config.yaml
dataset: "photos of arthropod specimens (BIOSCAN-5M)"
image_size: 32
weight_standardization: true
widths: [48, 48, 96]
lr: 0.0039
nesterov: true
adamw_lr_other_params: 0.0015
grad_clip: 0.5
Rows from block 9 of a small class-conditioned image flow-matching model, named by matrix and row number. Rows with one number belong to one channel. Each number is 50 + 12 x the weight over its row's rms, rounded and kept within 0 to 99. All counts start at 0.
After each channel's rows are labels from the 100 images, of 14976 (inputs lightly noised), where the channel reaches its highest value: "responds to" is what is common among them. Only what is clearly more common there than usual is listed. The data: photos of arthropod specimens (BIOSCAN-5M). In brackets: how many of the 100.
# convs0: first 3x3 conv (model.decb.0.1.convs.0.weight, 48x48x3x3, standardized in use, each kernel summed), inputs 0-47
# convs1: second 3x3 conv (model.decb.0.1.convs.1.weight, 48x48x3x3, standardized in use, transposed, each kernel summed), outputs 0-47

convs0.34:54 43 63 43 30 49 64 57 36 35 69 61 47 43 55 54 47 47 46 44 43 59 39 37 40 62 44 64 38 73 50 41 44 49 39 59 66 54 69 27 24 45 58 72 68 50 58 36
convs1.34:64 42 64 63 68 40 46 52 77 52 38 39 39 32 61 50 31 54 63 60 39 45 40 36 25 44 26 45 74 38 37 62 47 62 64 43 35 45 41 52 58 51 47 48 55 57 57 48
responds to: order Lepidoptera (27)

convs0.32:30 47 49 29 43 43 75 45 56 20 74 59 51 51 42 58 64 50 47 32 42 53 66 66 33 50 59 57 57 58 53 61 33 60 48 50 37 39 49 56 34 32 41 61 52 38 61 57
convs1.32:75 67 54 61 68 54 46 30 46 64 36 30 33 37 61 62 51 56 66 58 52 57 29 49 62 53 58 51 52 59 41 46 75 40 37 47 50 61 48 37 46 68 58 60 55 47 60 72
responds to: order Coleoptera (39)

convs0.35:49 59 64 34 41 61 51 28 37 31 58 70 53 44 72 38 55 40 49 46 60 60 42 58 64 48 67 52 41 52 60 61 57 52 34 42 29 58 38 40 46 67 55 54 50 52 59 15
convs1.35:62 45 44 47 42 67 45 62 76 51 48 31 60 66 43 41 50 43 51 50 51 23 60 53 37 56 43 62 36 70 52 51 36 40 57 52 70 37 36 44 75 60 60 44 46 33 42 71
responds to: order Lepidoptera (28)

convs0.33:60 47 57 51 56 41 67 35 55 20 44 72 50 35 70 46 29 41 62 58 43 43 59 52 50 69 50 57 44 58 31 46 44 61 44 34 61 56 37 26 43 51 64 53 72 42 59 51
convs1.33:45 59 44 60 51 70 53 74 36 66 40 44 47 71 38 55 55 51 48 49 55 67 41 53 51 49 42 44 74 73 71 49 50 46 66 44 36 22 49 38 32 57 37 40 50 36 42 57
responds to: order Coleoptera (57)

convs0.19:66 55 51 75 65 62 69 75 55 43 42 42 62 44 65 67 33 41 18 43 49 50 41 41 38 63 48 51 42 49 61 59 51 59 54 31 49 38 52 56 43 32 62 38 36 45 50 52
convs1.19:38 33 59 27 42 55 40 20 64 35 37 52 55 63 49 29 61 50 52 53 47 55 40 42 49 64 52 53 51 33 73 56 33 44 54 70 47 24 62 48 53 47 44 44 64 61 42 57
responds to: order Coleoptera (37)

convs0.28:59 46 54 56 65 30 48 67 43 34 50 44 62 42 46 60 52 61 35 43 30 57 65 43 39 38 52 60 44 54 60 45 42 48 50 19 61 60 54 66 45 58 47 45 84 32 65 56
convs1.28:39 50 47 36 28 33 38 74 56 49 67 62 52 51 47 75 51 58 57 49 67 74 31 51 37 47 45 46 76 54 38 40 41 58 59 55 66 45 55 36 34 50 38 40 48 44 42 37
responds to: order Coleoptera (65)

convs0.44:84 39 64 68 48 54 60 74 61 49 27 61 48 49 55 56 45 58 40 51 48 31 54 41 51 58 55 65 40 59 41 56 67 43 54 46 50 28 41 38 48 70 45 31 39 54 49 35
convs1.44:58 40 43 43 50 38 51 33 40 25 35 26 47 30 55 58 56 53 47 39 45 30 45 46 37 51 40 54 50 67 67 47 56 37 28 55 55 72 37 38 78 38 53 42 52 54 55 50
responds to: order Coleoptera (37)

convs0.21:35 61 38 61 66 37 74 31 47 40 68 40 52 47 49 53 62 57 39 65 40 36 48 69 71 43 58 67 29 68 55 46 54 36 44 34 60 37 51 52 56 48 52 58 41 27 49 55
convs1.21:60 49 60 43 46 40 38 57 46 43 52 58 74 58 61 65 64 48 52 32 53 58 45 52 26 50 60 55 43 70 59 59 44 79 59 60 33 61 34 77 53 61 60 41 44 59 49 71
responds to: order Coleoptera (60)

convs0.42:43 47 50 60 61 56 39 37 46 38 43 53 56 53 38 53 62 28 46 33 40 39 52 30 63 72 60 66 66 33 38 59 42 68 52 29 62 52 34 33 45 53 72 47 60 54 61 66
convs1.42:60 62 44 32 57 52 57 67 73 66 55 46 73 38 72 53 46 38 61 45 34 53 43 55 57 53 51 54 38 46 42 66 37 45 34 69 71 42 59 53 49 43 26 53 56 69 36 65
responds to: order Coleoptera (45)

convs0.37:44 56 72 57 58 54 41 37 46 25 55 56 63 50 44 63 42 46 58 29 51 30 39 52 50 79 53 72 42 53 45 57 41 51 43 27 66 55 35 38 46 40 53 50 66 42 61 71
convs1.37:65 73 49 47 48 38 53 33 59 72 50 30 53 54 44 63 69 52 40 38 52 77 68 45 34 49 54 43 34 28 44 69 64 56 49 59 35 47 60 55 46 44 58 51 68 42 42 38
responds to: order Coleoptera (55)

convs0.26:62 59 44 63 62 60 71 54 59 39 58 31 58 39 50 69 58 26 46 62 72 46 59 55 65 33 33 49 48 34 53 56 42 61 60 27 53 45 44 49 45 34 53 40 26 62 40 53
convs1.26:45 65 56 75 51 43 33 52 70 64 70 57 40 58 49 37 48 69 51 51 34 57 56 49 48 36 26 43 83 48 63 49 45 49 52 58 62 56 45 64 61 33 51 59 44 48 52 29
responds to: order Coleoptera (44)

convs0.18:62 38 59 60 65 55 50 56 57 63 48 35 81 40 52 56 38 53 37 46 42 26 16 45 59 60 51 60 59 41 68 47 33 58 58 35 56 61 56 38 45 43 55 49 35 49 34 63
convs1.18:52 52 37 54 31 22 49 40 61 25 64 46 47 37 70 52 46 47 71 31 70 46 48 51 44 57 69 58 46 63 49 57 56 57 34 58 47 38 39 55 74 58 54 59 49 67 40 52
responds to: order Lepidoptera (31)

convs0.46:35 41 52 48 46 50 44 37 62 19 63 60 54 60 51 52 61 38 59 37 47 54 50 53 36 90 61 69 31 52 39 67 53 45 45 23 61 50 47 42 46 58 55 39 53 49 56 59
convs1.46:61 68 66 60 56 54 57 73 44 90 43 49 46 53 46 43 26 39 53 61 52 57 59 57 47 50 46 53 60 55 49 34 49 50 41 58 48 38 42 43 35 57 27 41 71 33 47 67
responds to: order Coleoptera (47)

convs0.2:53 57 55 51 53 56 63 48 69 46 41 70 43 37 28 61 39 57 57 56 54 46 51 52 25 36 47 55 43 43 48 51 17 65 46 39 74 65 36 64 29 46 45 65 47 35 59 57
convs1.2:37 54 44 25 58 51 68 54 53 51 45 29 46 46 45 66 46 31 38 47 40 37 36 78 51 56 67 53 46 60 35 66 65 43 50 52 68 49 50 55 44 45 61 41 76 60 43 27
responds to: order Lepidoptera (33)

convs0.0:59 42 38 54 41 63 49 30 58 60 44 50 37 48 58 41 26 49 55 53 61 39 51 59 77 38 41 61 40 51 38 65 70 35 60 63 50 52 27 44 80 58 56 36 54 48 48 33
convs1.0:46 48 55 67 49 37 59 66 39 58 77 57 42 44 48 38 67 61 44 55 87 41 35 49 50 65 45 39 56 41 50 36 59 48 57 43 47 65 57 66 42 40 62 59 58 26 49 33
responds to: order Coleoptera (58)