From a checkpoint of a small class-conditioned image flow-matching model: 97500 training examples.
Rows from block 8 of a small class-conditioned image flow-matching model, named by matrix and row number. Rows with one number belong to one channel. Each number is 128 + 24 x the weight over its row's rms, rounded and kept within 0 to 255. All counts start at 0. Numbers have three digits each.
After each channel's rows are labels from the 100 images, of 14976 (inputs lightly noised), where the channel reaches its highest value: "top examples" is what is common among them. Only what is clearly more common there than usual is listed. The data: photos of arthropod specimens (BIOSCAN-5M). In brackets: how many of the 100.
# convs0: first 3x3 conv (model.decb.0.0.convs.0.weight, 48x96x3x3, standardized in use, each kernel summed), inputs 0-95
# convs1: second 3x3 conv (model.decb.0.0.convs.1.weight, 48x48x3x3, standardized in use, transposed, each kernel summed), outputs 0-47

convs0.32:150093131083114069130109105103122160129137152121154147156126096137137138133129128111112156127145136126133118100143125175145154132144162142098145166147134150136142164166143142095135042091102113158105109149164127101110180151125106149132111105122116089122092115142163131130111106115150115144
convs1.32:092079128111120107149133137105132118156112139171123103141104116160089132122152124132117165112124128124129145173107125099117142090148146147102201
top examples: order Coleoptera (53)

convs0.26:140113129118140075146118135163102146104156138092111121158098110110131117128130131135134108091150136134138150119109125125156101104143080132120121135138095105100108125137130110111133139159174155161103127083136086117089205102133151149160145158142162125103091112111133150160159188119144133145
convs1.26:141145144101162144126156135116126099165145129169169082142117147107110148146142147169098132131179123178144141162136131113144126126084134095123145
top examples: order Coleoptera (38)

convs0.20:118138126115128158165103103095091137134118099103137126131144127101119141108105149107131115123115087136150132113132112090138135146155159148108124107145109105106157141137118085129181154146088128118121118159105065141191181119095143124134109131149131157104176123159091137126188154116140130117
convs1.20:179135079183107136163146122135110110107136164117150114133135133135143118111113094155138112096136120118136125135140163124157104118113169117124060
top examples: order Hymenoptera (43)

convs0.1:111095120125132112110107107121149131124109143102128132165094143143152123131155155157136133127161128100053145112137131133114112184164160141091116118109159125083121146135119157113143086122165144123114096126146158113072127177109134159128133114141188107094094106115123157128156140146111135155
convs1.1:103099107122056107148130116085125123153103141146149108150115103111103122100163141149094120124142109093132130137135123166123117076123150139084139
top examples: order Coleoptera (42)

convs0.45:151103129160113109143149116124110137181124128122130106138163093100125158158159147149127096091124097148140105124180143170176134111100104133160116121131109144143146108120162123126107079106128100141102079150130128152084141164100140100108088107107154121118179159083123129107136117149132137126
convs1.45:116103151159149098085096126157136173101153108159085109113146129121147107151104121110175160162133134145126143120131150130137174140122087141132155
top examples: order Coleoptera (43)

convs0.0:175124129142101116108128129129152140203091149105163133155171100084118120144138114129104111132167118106144114177117090135136104080110095134104133136142150089122135113119137113116116113094147134130130154139165130130179166111094124130126151121131170101088076109155157125131139153135118135141
convs1.0:103124136142121136150150086117106125131128113112147153134117129127113158102150150164105167104126115081159079143132078181096132146140147155106150
top examples: order Coleoptera (57)

convs0.18:149160150118118146143108144128136147133110160114113147122154155139131139137155106135125120108155142131137147124162103139162159126118163119120126079156151103120126155103103127067110106113109146126081119134088105109096115089122111136136131093106103149104139096114212105116111134178133186152
convs1.18:152136129139121124113076152151112124114127123165130155142119101131131107115118109141119206119131138163105156142147112145189167130140107130131083
top examples: order Coleoptera (47)

convs0.9:167137155146126132120185090160126132121121134068163115109119114089149110141143122101093179083137148102133132168162130198163111129099116130122113114121131108109119144155129101122133089124135125132090107146147131143134101183088111152102121153133133120111178115134099105136127152121130134115
convs1.9:092128107136139127123113118194181169097101134104145103136113120104129124092149131083157121116097101119115144138143123127133156090157124167115137
top examples: order Hymenoptera (53)

convs0.10:124147145087123102116156093146075139114108109095115137159151118126149149134124105136124193108115157116147160188137063088092106094146107101124079129132142128119108122164134127163144125148130132137132127129170130136113145117103136141093125138123166102116121137096161128103162150157156133150
convs1.10:111162168136136144141110129151170171119129078172130107140135128141169151140136129132165100125113074120131113145113105161135110079136137151131149
top examples: order Hymenoptera (41)

convs0.7:141139155144112113105153159131117143138101117133127118101110118067106089109140134129106160120123129117178135130153098151135121123111093131131173105168164128122125119099120142118146172143139115114213162122128153096103096126170136120105152116090117157109073121144144126128079127163128128134
convs1.7:124141143111120114127094123134140100137138134128154144157109137127098163139157184174118150169125158134098138074124087111150133152109150087160124
top examples: order Coleoptera (63)

convs0.3:111110150130137161138103129126077147101143133123140136134135157155136118147156127142105151142113148144109133105135136148149121134109174123134137129141149067079143149139131094132160071131171127137127145132143074104104127142089126166096111123149150068081054116135131145117126139114131149153
convs1.3:133113131125139148166133136089116090135136114124118112166105136152085134107185143175156156129143116128118124169106098109086135107080151135118143
top examples: order Coleoptera (87)

convs0.40:121111135150150141116100138111113153088131146122081097054121085093156143121122148138115131100116120140147145085150144132124091128125132154176124109119196152105096121156153123159130113135142172143133136144143115068076129152166123144115140127135143105122090125133149144128131111157149155139
convs1.40:110129153120141087138177074129142131142121108157139132111104120126099140104145142130142164174130110140155133131099142116089125085127146075117170
top examples: order Coleoptera (84)

convs0.15:134125130117126160130129121083130122135117108117121118184136125139095115126110155135096110132132100121158095145135087125124126096156157124122103139115145198171127108148127165122126111115140130104131078109179126173065132143201129124135156114155145108139085139124141134098131098130164133132
convs1.15:120103112141119068151144141091108093134103125153135141160108122094109109100151122112130155171129089093084133126138136110101101157145141129087131
top examples: order Coleoptera (45)