A small class-conditioned image flow-matching model, trained from scratch.
Training: normuon at rate 0.0039, 2300 steps, batches of 64.
Data: 97500 training examples, 1.5 epochs.
Rows from block 10 of a small class-conditioned image flow-matching model, named by matrix and row number. Rows with one number belong to one channel. Each number is 200 + 40 x the weight over its row's rms, rounded and kept within 0 to 999. All counts start at 0.
After each channel's rows are labels from the 100 images, of 14976 (inputs lightly noised), where the channel reaches its highest value: "colour at peak" is the nearest of a few named colours to the mean colour under the peak. Only what is clearly more common there than usual is listed. The data: photos of arthropod specimens (BIOSCAN-5M). In brackets: how many of the 100, against the usual share in percent.
# convs0: first 3x3 conv (model.decb.0.2.convs.0.weight, 48x48x3x3, standardized in use, each kernel summed), inputs 0-47
# convs1: second 3x3 conv (model.decb.0.2.convs.1.weight, 48x48x3x3, standardized in use, transposed, each kernel summed), outputs 0-47

convs0.45,161,173,269,236,203,263,125,178,188,131,186,145,190,195,181,214,236,162,250,192,226,155,144,154,196,292,162,276,201,173,224,217,209,240,184,195,217,178,187,204,140,184,192,192,289,199,221,263
convs1.45,255,165,237,279,206,222,251,206,267,215,241,233,180,167,232,133,198,199,144,144,173,228,172,193,173,163,203,220,124,186,217,221,222,220,187,186,251,214,190,208,318,217,239,202,147,163,163,137
colour at peak: brown (45 vs 3); grey (43 vs 7.6)

convs0.12,182,183,161,153,147,259,290,200,178,156,247,246,248,228,199,167,228,124,186,238,241,221,215,183,189,170,164,226,199,235,200,193,217,116,225,184,200,185,175,277,156,182,170,204,230,110,261,167
convs1.12,217,233,174,239,233,153,187,229,203,180,163,195,130,169,212,210,167,249,245,217,175,188,218,220,165,165,244,186,264,196,247,222,178,253,184,259,271,288,242,151,206,195,228,288,246,284,178,211
colour at peak: pink (88 vs 56.7)

convs0.42,202,200,180,237,262,253,220,130,189,150,172,213,218,206,186,229,158,179,203,164,186,130,302,120,234,254,225,263,214,237,213,212,218,229,143,99,182,182,192,215,144,207,249,215,222,211,183,188
convs1.42,203,175,207,197,199,152,200,250,212,126,240,135,252,224,252,159,266,221,259,216,188,253,136,237,223,157,147,202,86,190,177,190,204,188,199,212,281,200,158,235,220,240,221,164,204,211,225,243
colour at peak: grey (50 vs 7.6); brown (30 vs 3)

convs0.17,166,185,241,180,202,234,238,174,87,167,196,200,161,219,133,189,225,178,162,206,196,233,220,200,166,244,205,203,171,120,167,165,194,181,222,259,214,189,252,186,177,326,245,178,262,250,204,210
convs1.17,189,234,229,280,155,204,210,208,202,151,183,245,217,216,201,181,177,198,140,106,212,205,175,190,226,111,169,184,290,229,187,243,216,222,111,239,168,173,151,225,273,162,183,216,179,203,155,165
colour at peak: white (84 vs 31.9)

convs0.8,254,200,176,145,222,270,242,186,147,219,194,207,124,149,176,180,199,196,213,232,178,216,215,152,199,137,198,293,179,237,208,198,292,198,212,207,115,227,231,212,218,169,140,287,186,205,196,172
convs1.8,180,235,212,225,190,125,211,227,258,221,180,195,234,232,183,183,209,129,152,194,210,197,165,165,234,200,160,172,241,141,194,105,139,227,204,292,222,188,193,164,201,250,224,90,212,229,206,157
colour at peak: grey (47 vs 7.6)

convs0.36,270,211,192,158,214,165,200,241,252,147,139,167,265,227,218,171,111,98,160,220,141,183,151,218,211,251,182,250,190,186,151,239,192,218,220,192,237,264,210,246,208,198,204,184,211,144,214,237
convs1.36,191,190,206,199,332,237,223,233,254,234,172,225,171,157,154,188,187,192,142,160,194,221,198,157,198,118,143,153,256,243,211,193,179,212,169,208,199,171,206,151,175,228,236,187,155,287,226,253
colour at peak: grey (45 vs 7.6); brown (27 vs 3)

convs0.43,309,190,148,248,224,229,204,216,223,154,143,190,254,245,162,231,144,190,187,177,235,182,162,105,146,182,151,224,151,197,295,258,231,212,196,200,224,201,228,166,232,215,187,159,203,176,184,210
convs1.43,163,168,160,161,193,260,252,160,191,123,217,230,225,213,216,151,193,178,187,220,149,244,279,221,261,243,208,212,205,181,130,202,199,151,218,161,158,197,205,250,116,179,231,204,142,107,223,192
colour at peak: pink (86 vs 56.7)

convs0.5,217,92,277,212,146,180,217,259,204,211,251,212,174,125,177,219,173,138,194,197,251,190,177,228,192,257,204,235,229,200,227,171,214,129,236,202,241,254,164,156,236,259,162,197,158,247,211,166
convs1.5,152,212,179,213,222,225,138,175,236,216,90,184,238,142,187,141,173,188,156,213,163,170,183,148,185,160,186,164,178,139,187,159,211,146,166,153,181,140,195,183,137,208,207,199,163,172,204,95
colour at peak: pink (90 vs 56.7)

convs0.1,254,181,222,180,161,217,231,110,243,137,230,240,200,244,236,213,194,249,161,155,257,148,207,237,211,238,195,245,121,272,232,144,180,173,191,179,214,231,159,150,233,225,187,113,215,200,222,212
convs1.1,133,214,202,231,159,172,169,187,219,164,163,149,254,183,191,173,185,284,228,206,208,159,171,171,239,177,264,253,187,227,230,269,240,249,222,174,197,232,261,191,212,230,304,249,258,233,218,157
colour at peak: brown (32 vs 3)

convs0.11,238,187,160,188,218,156,189,156,189,152,180,148,71,199,199,158,231,215,209,184,173,248,266,237,180,170,243,227,214,255,206,201,158,205,198,229,271,254,198,209,194,240,193,163,230,144,197,299
convs1.11,172,132,236,183,155,243,207,200,236,275,147,182,159,226,167,178,196,247,176,242,157,164,238,151,271,262,172,183,240,232,137,221,226,178,254,148,138,222,226,182,194,254,186,159,181,258,174,158
colour at peak: white (89 vs 31.9)

convs0.33,258,150,194,201,222,282,258,248,206,163,194,163,132,212,170,253,177,176,229,150,204,177,212,299,213,181,223,195,192,212,217,162,195,180,178,131,129,187,202,258,296,189,187,197,153,172,217,160
convs1.33,189,266,221,191,158,184,226,137,167,221,224,209,201,175,218,183,263,160,191,270,223,233,173,174,94,223,161,190,235,141,250,205,122,181,199,174,206,216,170,187,134,129,154,172,251,243,172,240
colour at peak: grey (33 vs 7.6)

convs0.6,275,186,197,199,126,208,205,157,179,200,248,193,175,201,189,224,231,209,231,184,199,142,185,182,195,140,211,230,165,219,174,210,268,200,267,142,181,287,131,248,310,205,236,161,225,175,182,154
convs1.6,208,225,249,250,253,313,215,236,218,216,176,217,208,178,225,190,215,294,215,277,218,240,172,233,206,191,180,244,137,206,264,227,246,211,173,211,200,141,230,206,206,230,266,188,250,223,269,184
colour at peak: grey (28 vs 7.6)

convs0.15,184,219,156,197,179,162,257,132,201,181,244,174,245,187,219,153,179,174,221,170,179,190,184,199,241,179,219,196,228,125,220,167,183,263,146,301,168,157,195,222,168,262,228,238,238,130,202,294
convs1.15,215,243,185,225,193,206,151,284,168,246,186,205,175,246,253,189,207,268,270,260,179,206,210,251,181,205,221,237,246,278,275,213,158,203,221,189,192,257,256,220,240,114,194,232,236,184,172,233
colour at peak: pink (86 vs 56.7)

convs0.20,148,195,243,158,172,201,216,189,198,147,196,196,277,269,204,226,154,204,217,212,210,182,107,185,243,146,254,225,167,207,208,200,214,291,208,223,257,179,177,239,205,165,224,226,86,142,207,213
convs1.20,237,206,199,241,226,211,120,277,220,195,195,208,114,182,223,192,215,235,237,221,194,185,260,234,298,183,189,178,256,164,209,187,208,108,149,227,143,232,204,195,233,223,208,191,261,232,243,140
colour at peak: grey (27 vs 7.6)

convs0.30,166,201,323,169,154,251,243,136,239,159,201,204,238,149,171,216,215,224,226,232,200,207,203,242,221,236,183,198,188,217,256,152,197,131,167,205,166,123,144,151,236,168,224,207,154,258,194,164
convs1.30,220,149,128,213,130,173,228,174,169,245,177,216,179,152,170,197,249,214,159,182,218,232,156,187,175,266,200,70,247,171,216,196,218,135,233,195,244,218,166,198,219,248,138,197,169,209,137,198
colour at peak: pink (92 vs 56.7)

convs0.2,268,251,233,143,197,209,181,202,152,256,175,202,225,139,233,173,200,201,134,214,162,173,190,144,230,175,152,146,279,244,224,186,175,172,172,153,252,247,236,248,194,167,248,164,221,175,278,153
convs1.2,220,132,142,202,152,230,229,169,233,127,192,207,232,201,195,209,291,102,196,172,169,261,218,223,174,234,227,190,194,187,186,178,198,205,225,253,253,108,192,211,237,169,220,191,153,189,112,183
colour at peak: white (60 vs 31.9)

convs0.28,337,184,126,234,185,184,221,276,233,227,212,167,184,189,146,132,160,208,226,214,131,175,205,186,174,156,204,252,217,219,188,116,206,201,220,168,228,253,170,167,184,196,263,188,223,181,197,206
convs1.28,169,125,207,222,214,273,212,151,232,186,199,237,233,255,208,222,288,164,131,199,197,173,128,212,187,257,156,164,221,163,236,185,216,162,285,271,172,270,185,238,166,216,187,235,205,211,186,189
colour at peak: pink (89 vs 56.7)