config.toml
arch = "unet"
model = "class-conditioned image flow-matching model"
dataset = "photos of arthropod specimens (BIOSCAN-5M)"
train_examples = 97500
image_size = 32
horizontal_flip = true
conditioning = "class"
objective = "flow_matching"
cond_dim = 192
targets = ["family"]
num_classes = 218
cond_dropout = 0.1
logit_normal_time = true
norm = "groupnorm"
activation = "silu"
weight_standardization = true
padding_mode = "reflect"
widths = [48, 48, 96]
blocks_per_level = 3
scale_shift_norm = false
attention = false
upsampling = "nearest_conv"
init = "kaiming_normal"
residual_init = "scaled_by_depth"
optimizer = "normuon"
muon_scale = "match_rms_adamw"
lr = 0.0039
momentum = 0.95
nesterov = true
orthogonalizer = "newton_schulz_5"
adamw_lr_other_params = 0.0015
grad_clip = 0.5
steps = 2300
batch_size = 64
epochs = 1.5
lr_schedule = "cosine_restarts"
final_lr_fraction = 0
warmup_steps = 230
weight_decay = 0.3
adamw_weight_decay_other_params = 0.01
Rows from block 6 of a small class-conditioned image flow-matching model, named by matrix and row number. Rows with one number belong to one channel. Each number is 500 + 25 x the weight over its row's rms, rounded and kept within 0 to 999. All counts start at 0. Numbers have three digits each.
Before each channel's rows are labels from the 100 images, of 14976 (inputs lightly noised), where the channel reaches its highest value: "top examples" is what is common among them. Only what is clearly more common there than usual is listed. The data: photos of arthropod specimens (BIOSCAN-5M).
# convs0: first 3x3 conv (model.mid.0.convs.0.weight, 96x96x3x3, standardized in use, each kernel summed), inputs 0-95
# convs1: second 3x3 conv (model.mid.0.convs.1.weight, 96x96x3x3, standardized in use, transposed, each kernel summed), outputs 0-95

top examples: order Hymenoptera
convs0.26:499496478444469464510484520479505458497502508515474513468499505486542478487539464512535472533553477523493529506535487486501498466526492537496524480494495469455546485503505529480493492500483504491539473477524504521495474530509547470539480489480464465508573501490497499482515496523503539528
convs1.26:524506492522523508500482577522504505462489462470466482489516450516487503453513511562503477469501508500451476493501496536510493496497487484518478491495471541484492500455499464473478502473477495484476493481468456513512452509528473541472445494463510521510484494523477469512484499476522503471

top examples: order Coleoptera
convs0.86:478494524511516509494494516496461536492476546518539452467516535520497482498461473490495553557450517488532504506499494503518491478479511477477536496460507503490468473539509504446510561452501484530486492515500519475505499500532476498483500491517532485536483519538517483506505480514519460459
convs1.86:517496485459516483514518470542491491485507466575499518541496496512490521494497507493501483512503482477504521524457524484462512493513497484477508533518548469490522483477515503525496491556519543506507554532520451506491515505512515529496525489525499501469493464487536513509483510504457559565

top examples: order Coleoptera
convs0.65:494504520482509472464487483502490466458464495454498517494488487494481489524524541537478517509484496460496500496472495531506509522535496489525505548500471502522541514491473465521496459512515485461491479452513547497511516531547526503520522491492496461504534534479491475493461540543502571478
convs1.65:516516499563479489515511524483517515494524516498476478484539503525488502494488485491493537487494533517510522509499467427515493487478506490500477524481487495530440526507539505506502506481541505491470511484500466506529496481442464447497497513484476572482472484516487479487542527483514451463

top examples: order Coleoptera
convs0.88:514477532519506522485486494469509517482471542525526480551510498508492504476502532474475468539545510491435483523422445521483505502494484474502477477539513508499496524506510508555510466466497545477494477498459500511479481550458515516487490487497509494530508502508482506534510532503498523515
convs1.88:506512466525511502493498452458466485544500521462512495476519517498501480520508488522484517456487509514501496499503496461505494487501480527531498474478493471488519523495502503460504492500521486531470546506525559482496502471509526474485521561504533531497501522543497554544503479477575453512

top examples: order Coleoptera
convs0.32:518501473451500484507474490506528503530534532515479528433470483528517494508464456519502461501541510498453509522518480493516505504515507501535489505475470510506572481470497512517483517522498471496545497443484487533522446503532500490517500505460474478514526514475521494502508490503530545529
convs1.32:469492476511495522533540554487465489450448526489486488505577494504473494473535499478488534466486516496516494495469483480499477461466458492486468512494477495493486503492521463477484472505480513473488510548510490494503502499501500479476455493484507526520472483523477515454511483477517438464

top examples: order Coleoptera
convs0.57:487506504531515498496477512464495468490517492491502525508502479488505517477504503490492468520503497490561548464506504554482495498479478506505508538524495491502514521497491541464459456493472487468496462500512539491507520493481510561511489442551472480522506538505535502511462529556516473555
convs1.57:518518491539499486488478457482538563486535482475453492496457505488482507480455486450506476471479537542502509489497483490497530456493505490494527503480484518541469507518499484472458542476481452520466500464500527493534500504518505501484504520506481528523483506530516494485537559494474529497

top examples: order Coleoptera
convs0.35:488463516521523469489466520518518543497490512507504456492521493506503498552485520500492510527489509539500470516493429524526514499522520458510485460476490501514498489482475522535496538499468536494518478479514465550559462477460500537513482454485489487495468486483550535499491496473518496481
convs1.35:502536477506531514489528497472465505484488518520499510504503505511518500461542500486510423514492487475477530487511508539501499461479487514491519526467473516495561509483506451476535483533463469502523516489494507508520521480575496462465511543518531541504498509490510520499533456483467502495

top examples: order Coleoptera
convs0.12:477480541510518467504476497444483473497477514503494469487499445508492486493504480477537493531525519521532532490467466530488502490462559526481513495465485514522479470490522551498485500487480493534495484492513480507525518521519489506512482523490523540506569497506508531465537489503552460456
convs1.12:499486510491513484496527556580513492479478456472503486489484553476521495503499477492476489497543485477503505472517517513432485509528457520513490507539508477513498512518469467495504462515511539455502475469483482509491444498496474482520536488512490481484491499484480458493462474482485541522

top examples: order Coleoptera
convs0.80:550498504528497491528481498531491529493526487480491526539503488504428492474501506526514487470474483482485488458481515477477456505508516558507477489482457497474463498531556463499556542502501533541480515540476515483527524493517481483488521522515546491510469477530505500492481491505495467497
convs1.80:508498527527495519470514555519451509501457522492553517471502503461523513484523514447532470514526475532500523498502530542484512488499527457481518479532529494502479494473491551511469495514495445479511517507503543525445491494504508533502475527535522476512508511491534544523500507538495499510

top examples: order Coleoptera
convs0.76:544510488484532500481475524498474516507464559497501513509503505519531497528506503520497539526496516522554500501497497491530528555503526467525508463452484481455533505508448520494504477492516502507504468489491501515551503470441518505495501471500450511502488477477481488497514461496475428482
convs1.76:468495529502499497499487509505479474472510493494474487518485489479491502485494520469492450497523469492459473495481489556505487469511467504538495519534504513492482496503496431517490503489455458493501495511522466469467491524577516450512463514482510450513492539510538481479514500530462536531

top examples: order Coleoptera
convs0.47:483493486503516492476535522431500494461499565513475538465490504513498510485448496548478491501484466483552496496466486540524494486470499513475509458472488519480516505497448547471495485535471488532508514478517544500493491510483492497526488508519499538492508537495490559514527495503471498523
convs1.47:475504535522469488489525500591489474471473478492489489529503507513514492492466479495479435501538514506477497495509505531480488487489495548543491517541483473486547513496483435492522447518499516459503482460529454499504493519503498517529477473463517470521487479493514482498486484489491505492

top examples: order Coleoptera
convs0.82:503492528544509490493549505488478451508466494497509521500499483486499473480531485518514466494472508523490524468508493519510506522521536468494538423498518491455498505472519489498514539517477461480498448459522505517535484514507514558535514490525480427522468504518509489512479512523529508489
convs1.82:469489434466540502525514478490517471517522512483509486437523518513464476487524505482506511469468453490506520507512476469447505496475500517508497482434451497500509505481512515465515516511506513509508478514493504488449520463508520512455523494532481522464529498512526520527521459505516457481

top examples: order Coleoptera
convs0.46:439496467479508506508495493419502472486470501483493503516506476488502508522536505522536479535511484517503534467478513488530478537482514462514468470487499495468560500501475491479505447487490508520539491498521479520488466496477543494537527547516490497499551538505526507494531470520500515528
convs1.46:480499519471451471454509535527473495465479522485552515479479518494523497492466505508482427503545476501484495497516493545517483474523478506502495494527464485479515467501483492508518481504471491453538477459535464516488491532511491441522487484488474456536523522481513465500502509520480501478

top examples: order Coleoptera
convs0.45:494475509499480505462500500424505515489472567497502528546536519481530508510462526498514495521508492480539495468458492528505486492461511506507479473474469532478497533488458503484463463480486496526513546490525529485499530496482546541501498534475473530493488487519517520482503476478549497490
convs1.45:488502557500444482483517510582485490486452473522508487476489526506507491466466487470461444526546512495485464502501476528473488483484489522509505503539502446485535503507478477495511467507499490479527469471512482483515484508488495473537497455473515471519487507485485502479459475492470480487

top examples: order Coleoptera
convs0.54:504518470547494464493490482531503484476542474485525487512531527482481501464440487530504528508430518459506488468523502545509518457532530504518501512486494498492485496516539485497514567484519545525506458495502520526503528482513459465509504519539494460508474498515484493491498505482468482474
convs1.54:476513500517501515461532507569484493497473509515513505500574513531514512508490527474498518526531521488491527500454490479483537495485476535492520521531511498525515521433529529488523468529491519474516499498513508533455499518463524540506511527477513517490482449499525535505529532501507505548

top examples: order Coleoptera
convs0.9:494457490534496516509482520445485480485436503495488529520520488487516476485508520523504488494480494498554544462470521532535507469467517488505480454465525488442512487496464489490523476481472517523524523497498501512485519504487558492479501557518470499509523485517526508534534471526497488537
convs1.9:483534521484451475467521483558480488477472544484537494502525489516541499490468482499488475500557506497479502492532462517509521492518477483504499492518509514511528497500497498501500457478470467465532463473555439531467475550501474505531479501467485458513516506471494490485471521514506514489

top examples: order Coleoptera
convs0.22:530520486516483487480510536541496460491493508511518516502512492525510472438524494506488510508486467509552528477502487477523508451520482530504519498486450518487500499482457526468515478497480485515540525437500539505479467489506561515497465489513475498542506515438484528520505487532517479526
convs1.22:482495475458492475524524482494524471458512539479469504504513525499475505449478473469490465527496483485500530475491514511469503459476463499486484530501493528495507496531556480460502563503562490479500472501478501510482508469553502496490539485474526528484504528549526483520536494493488510474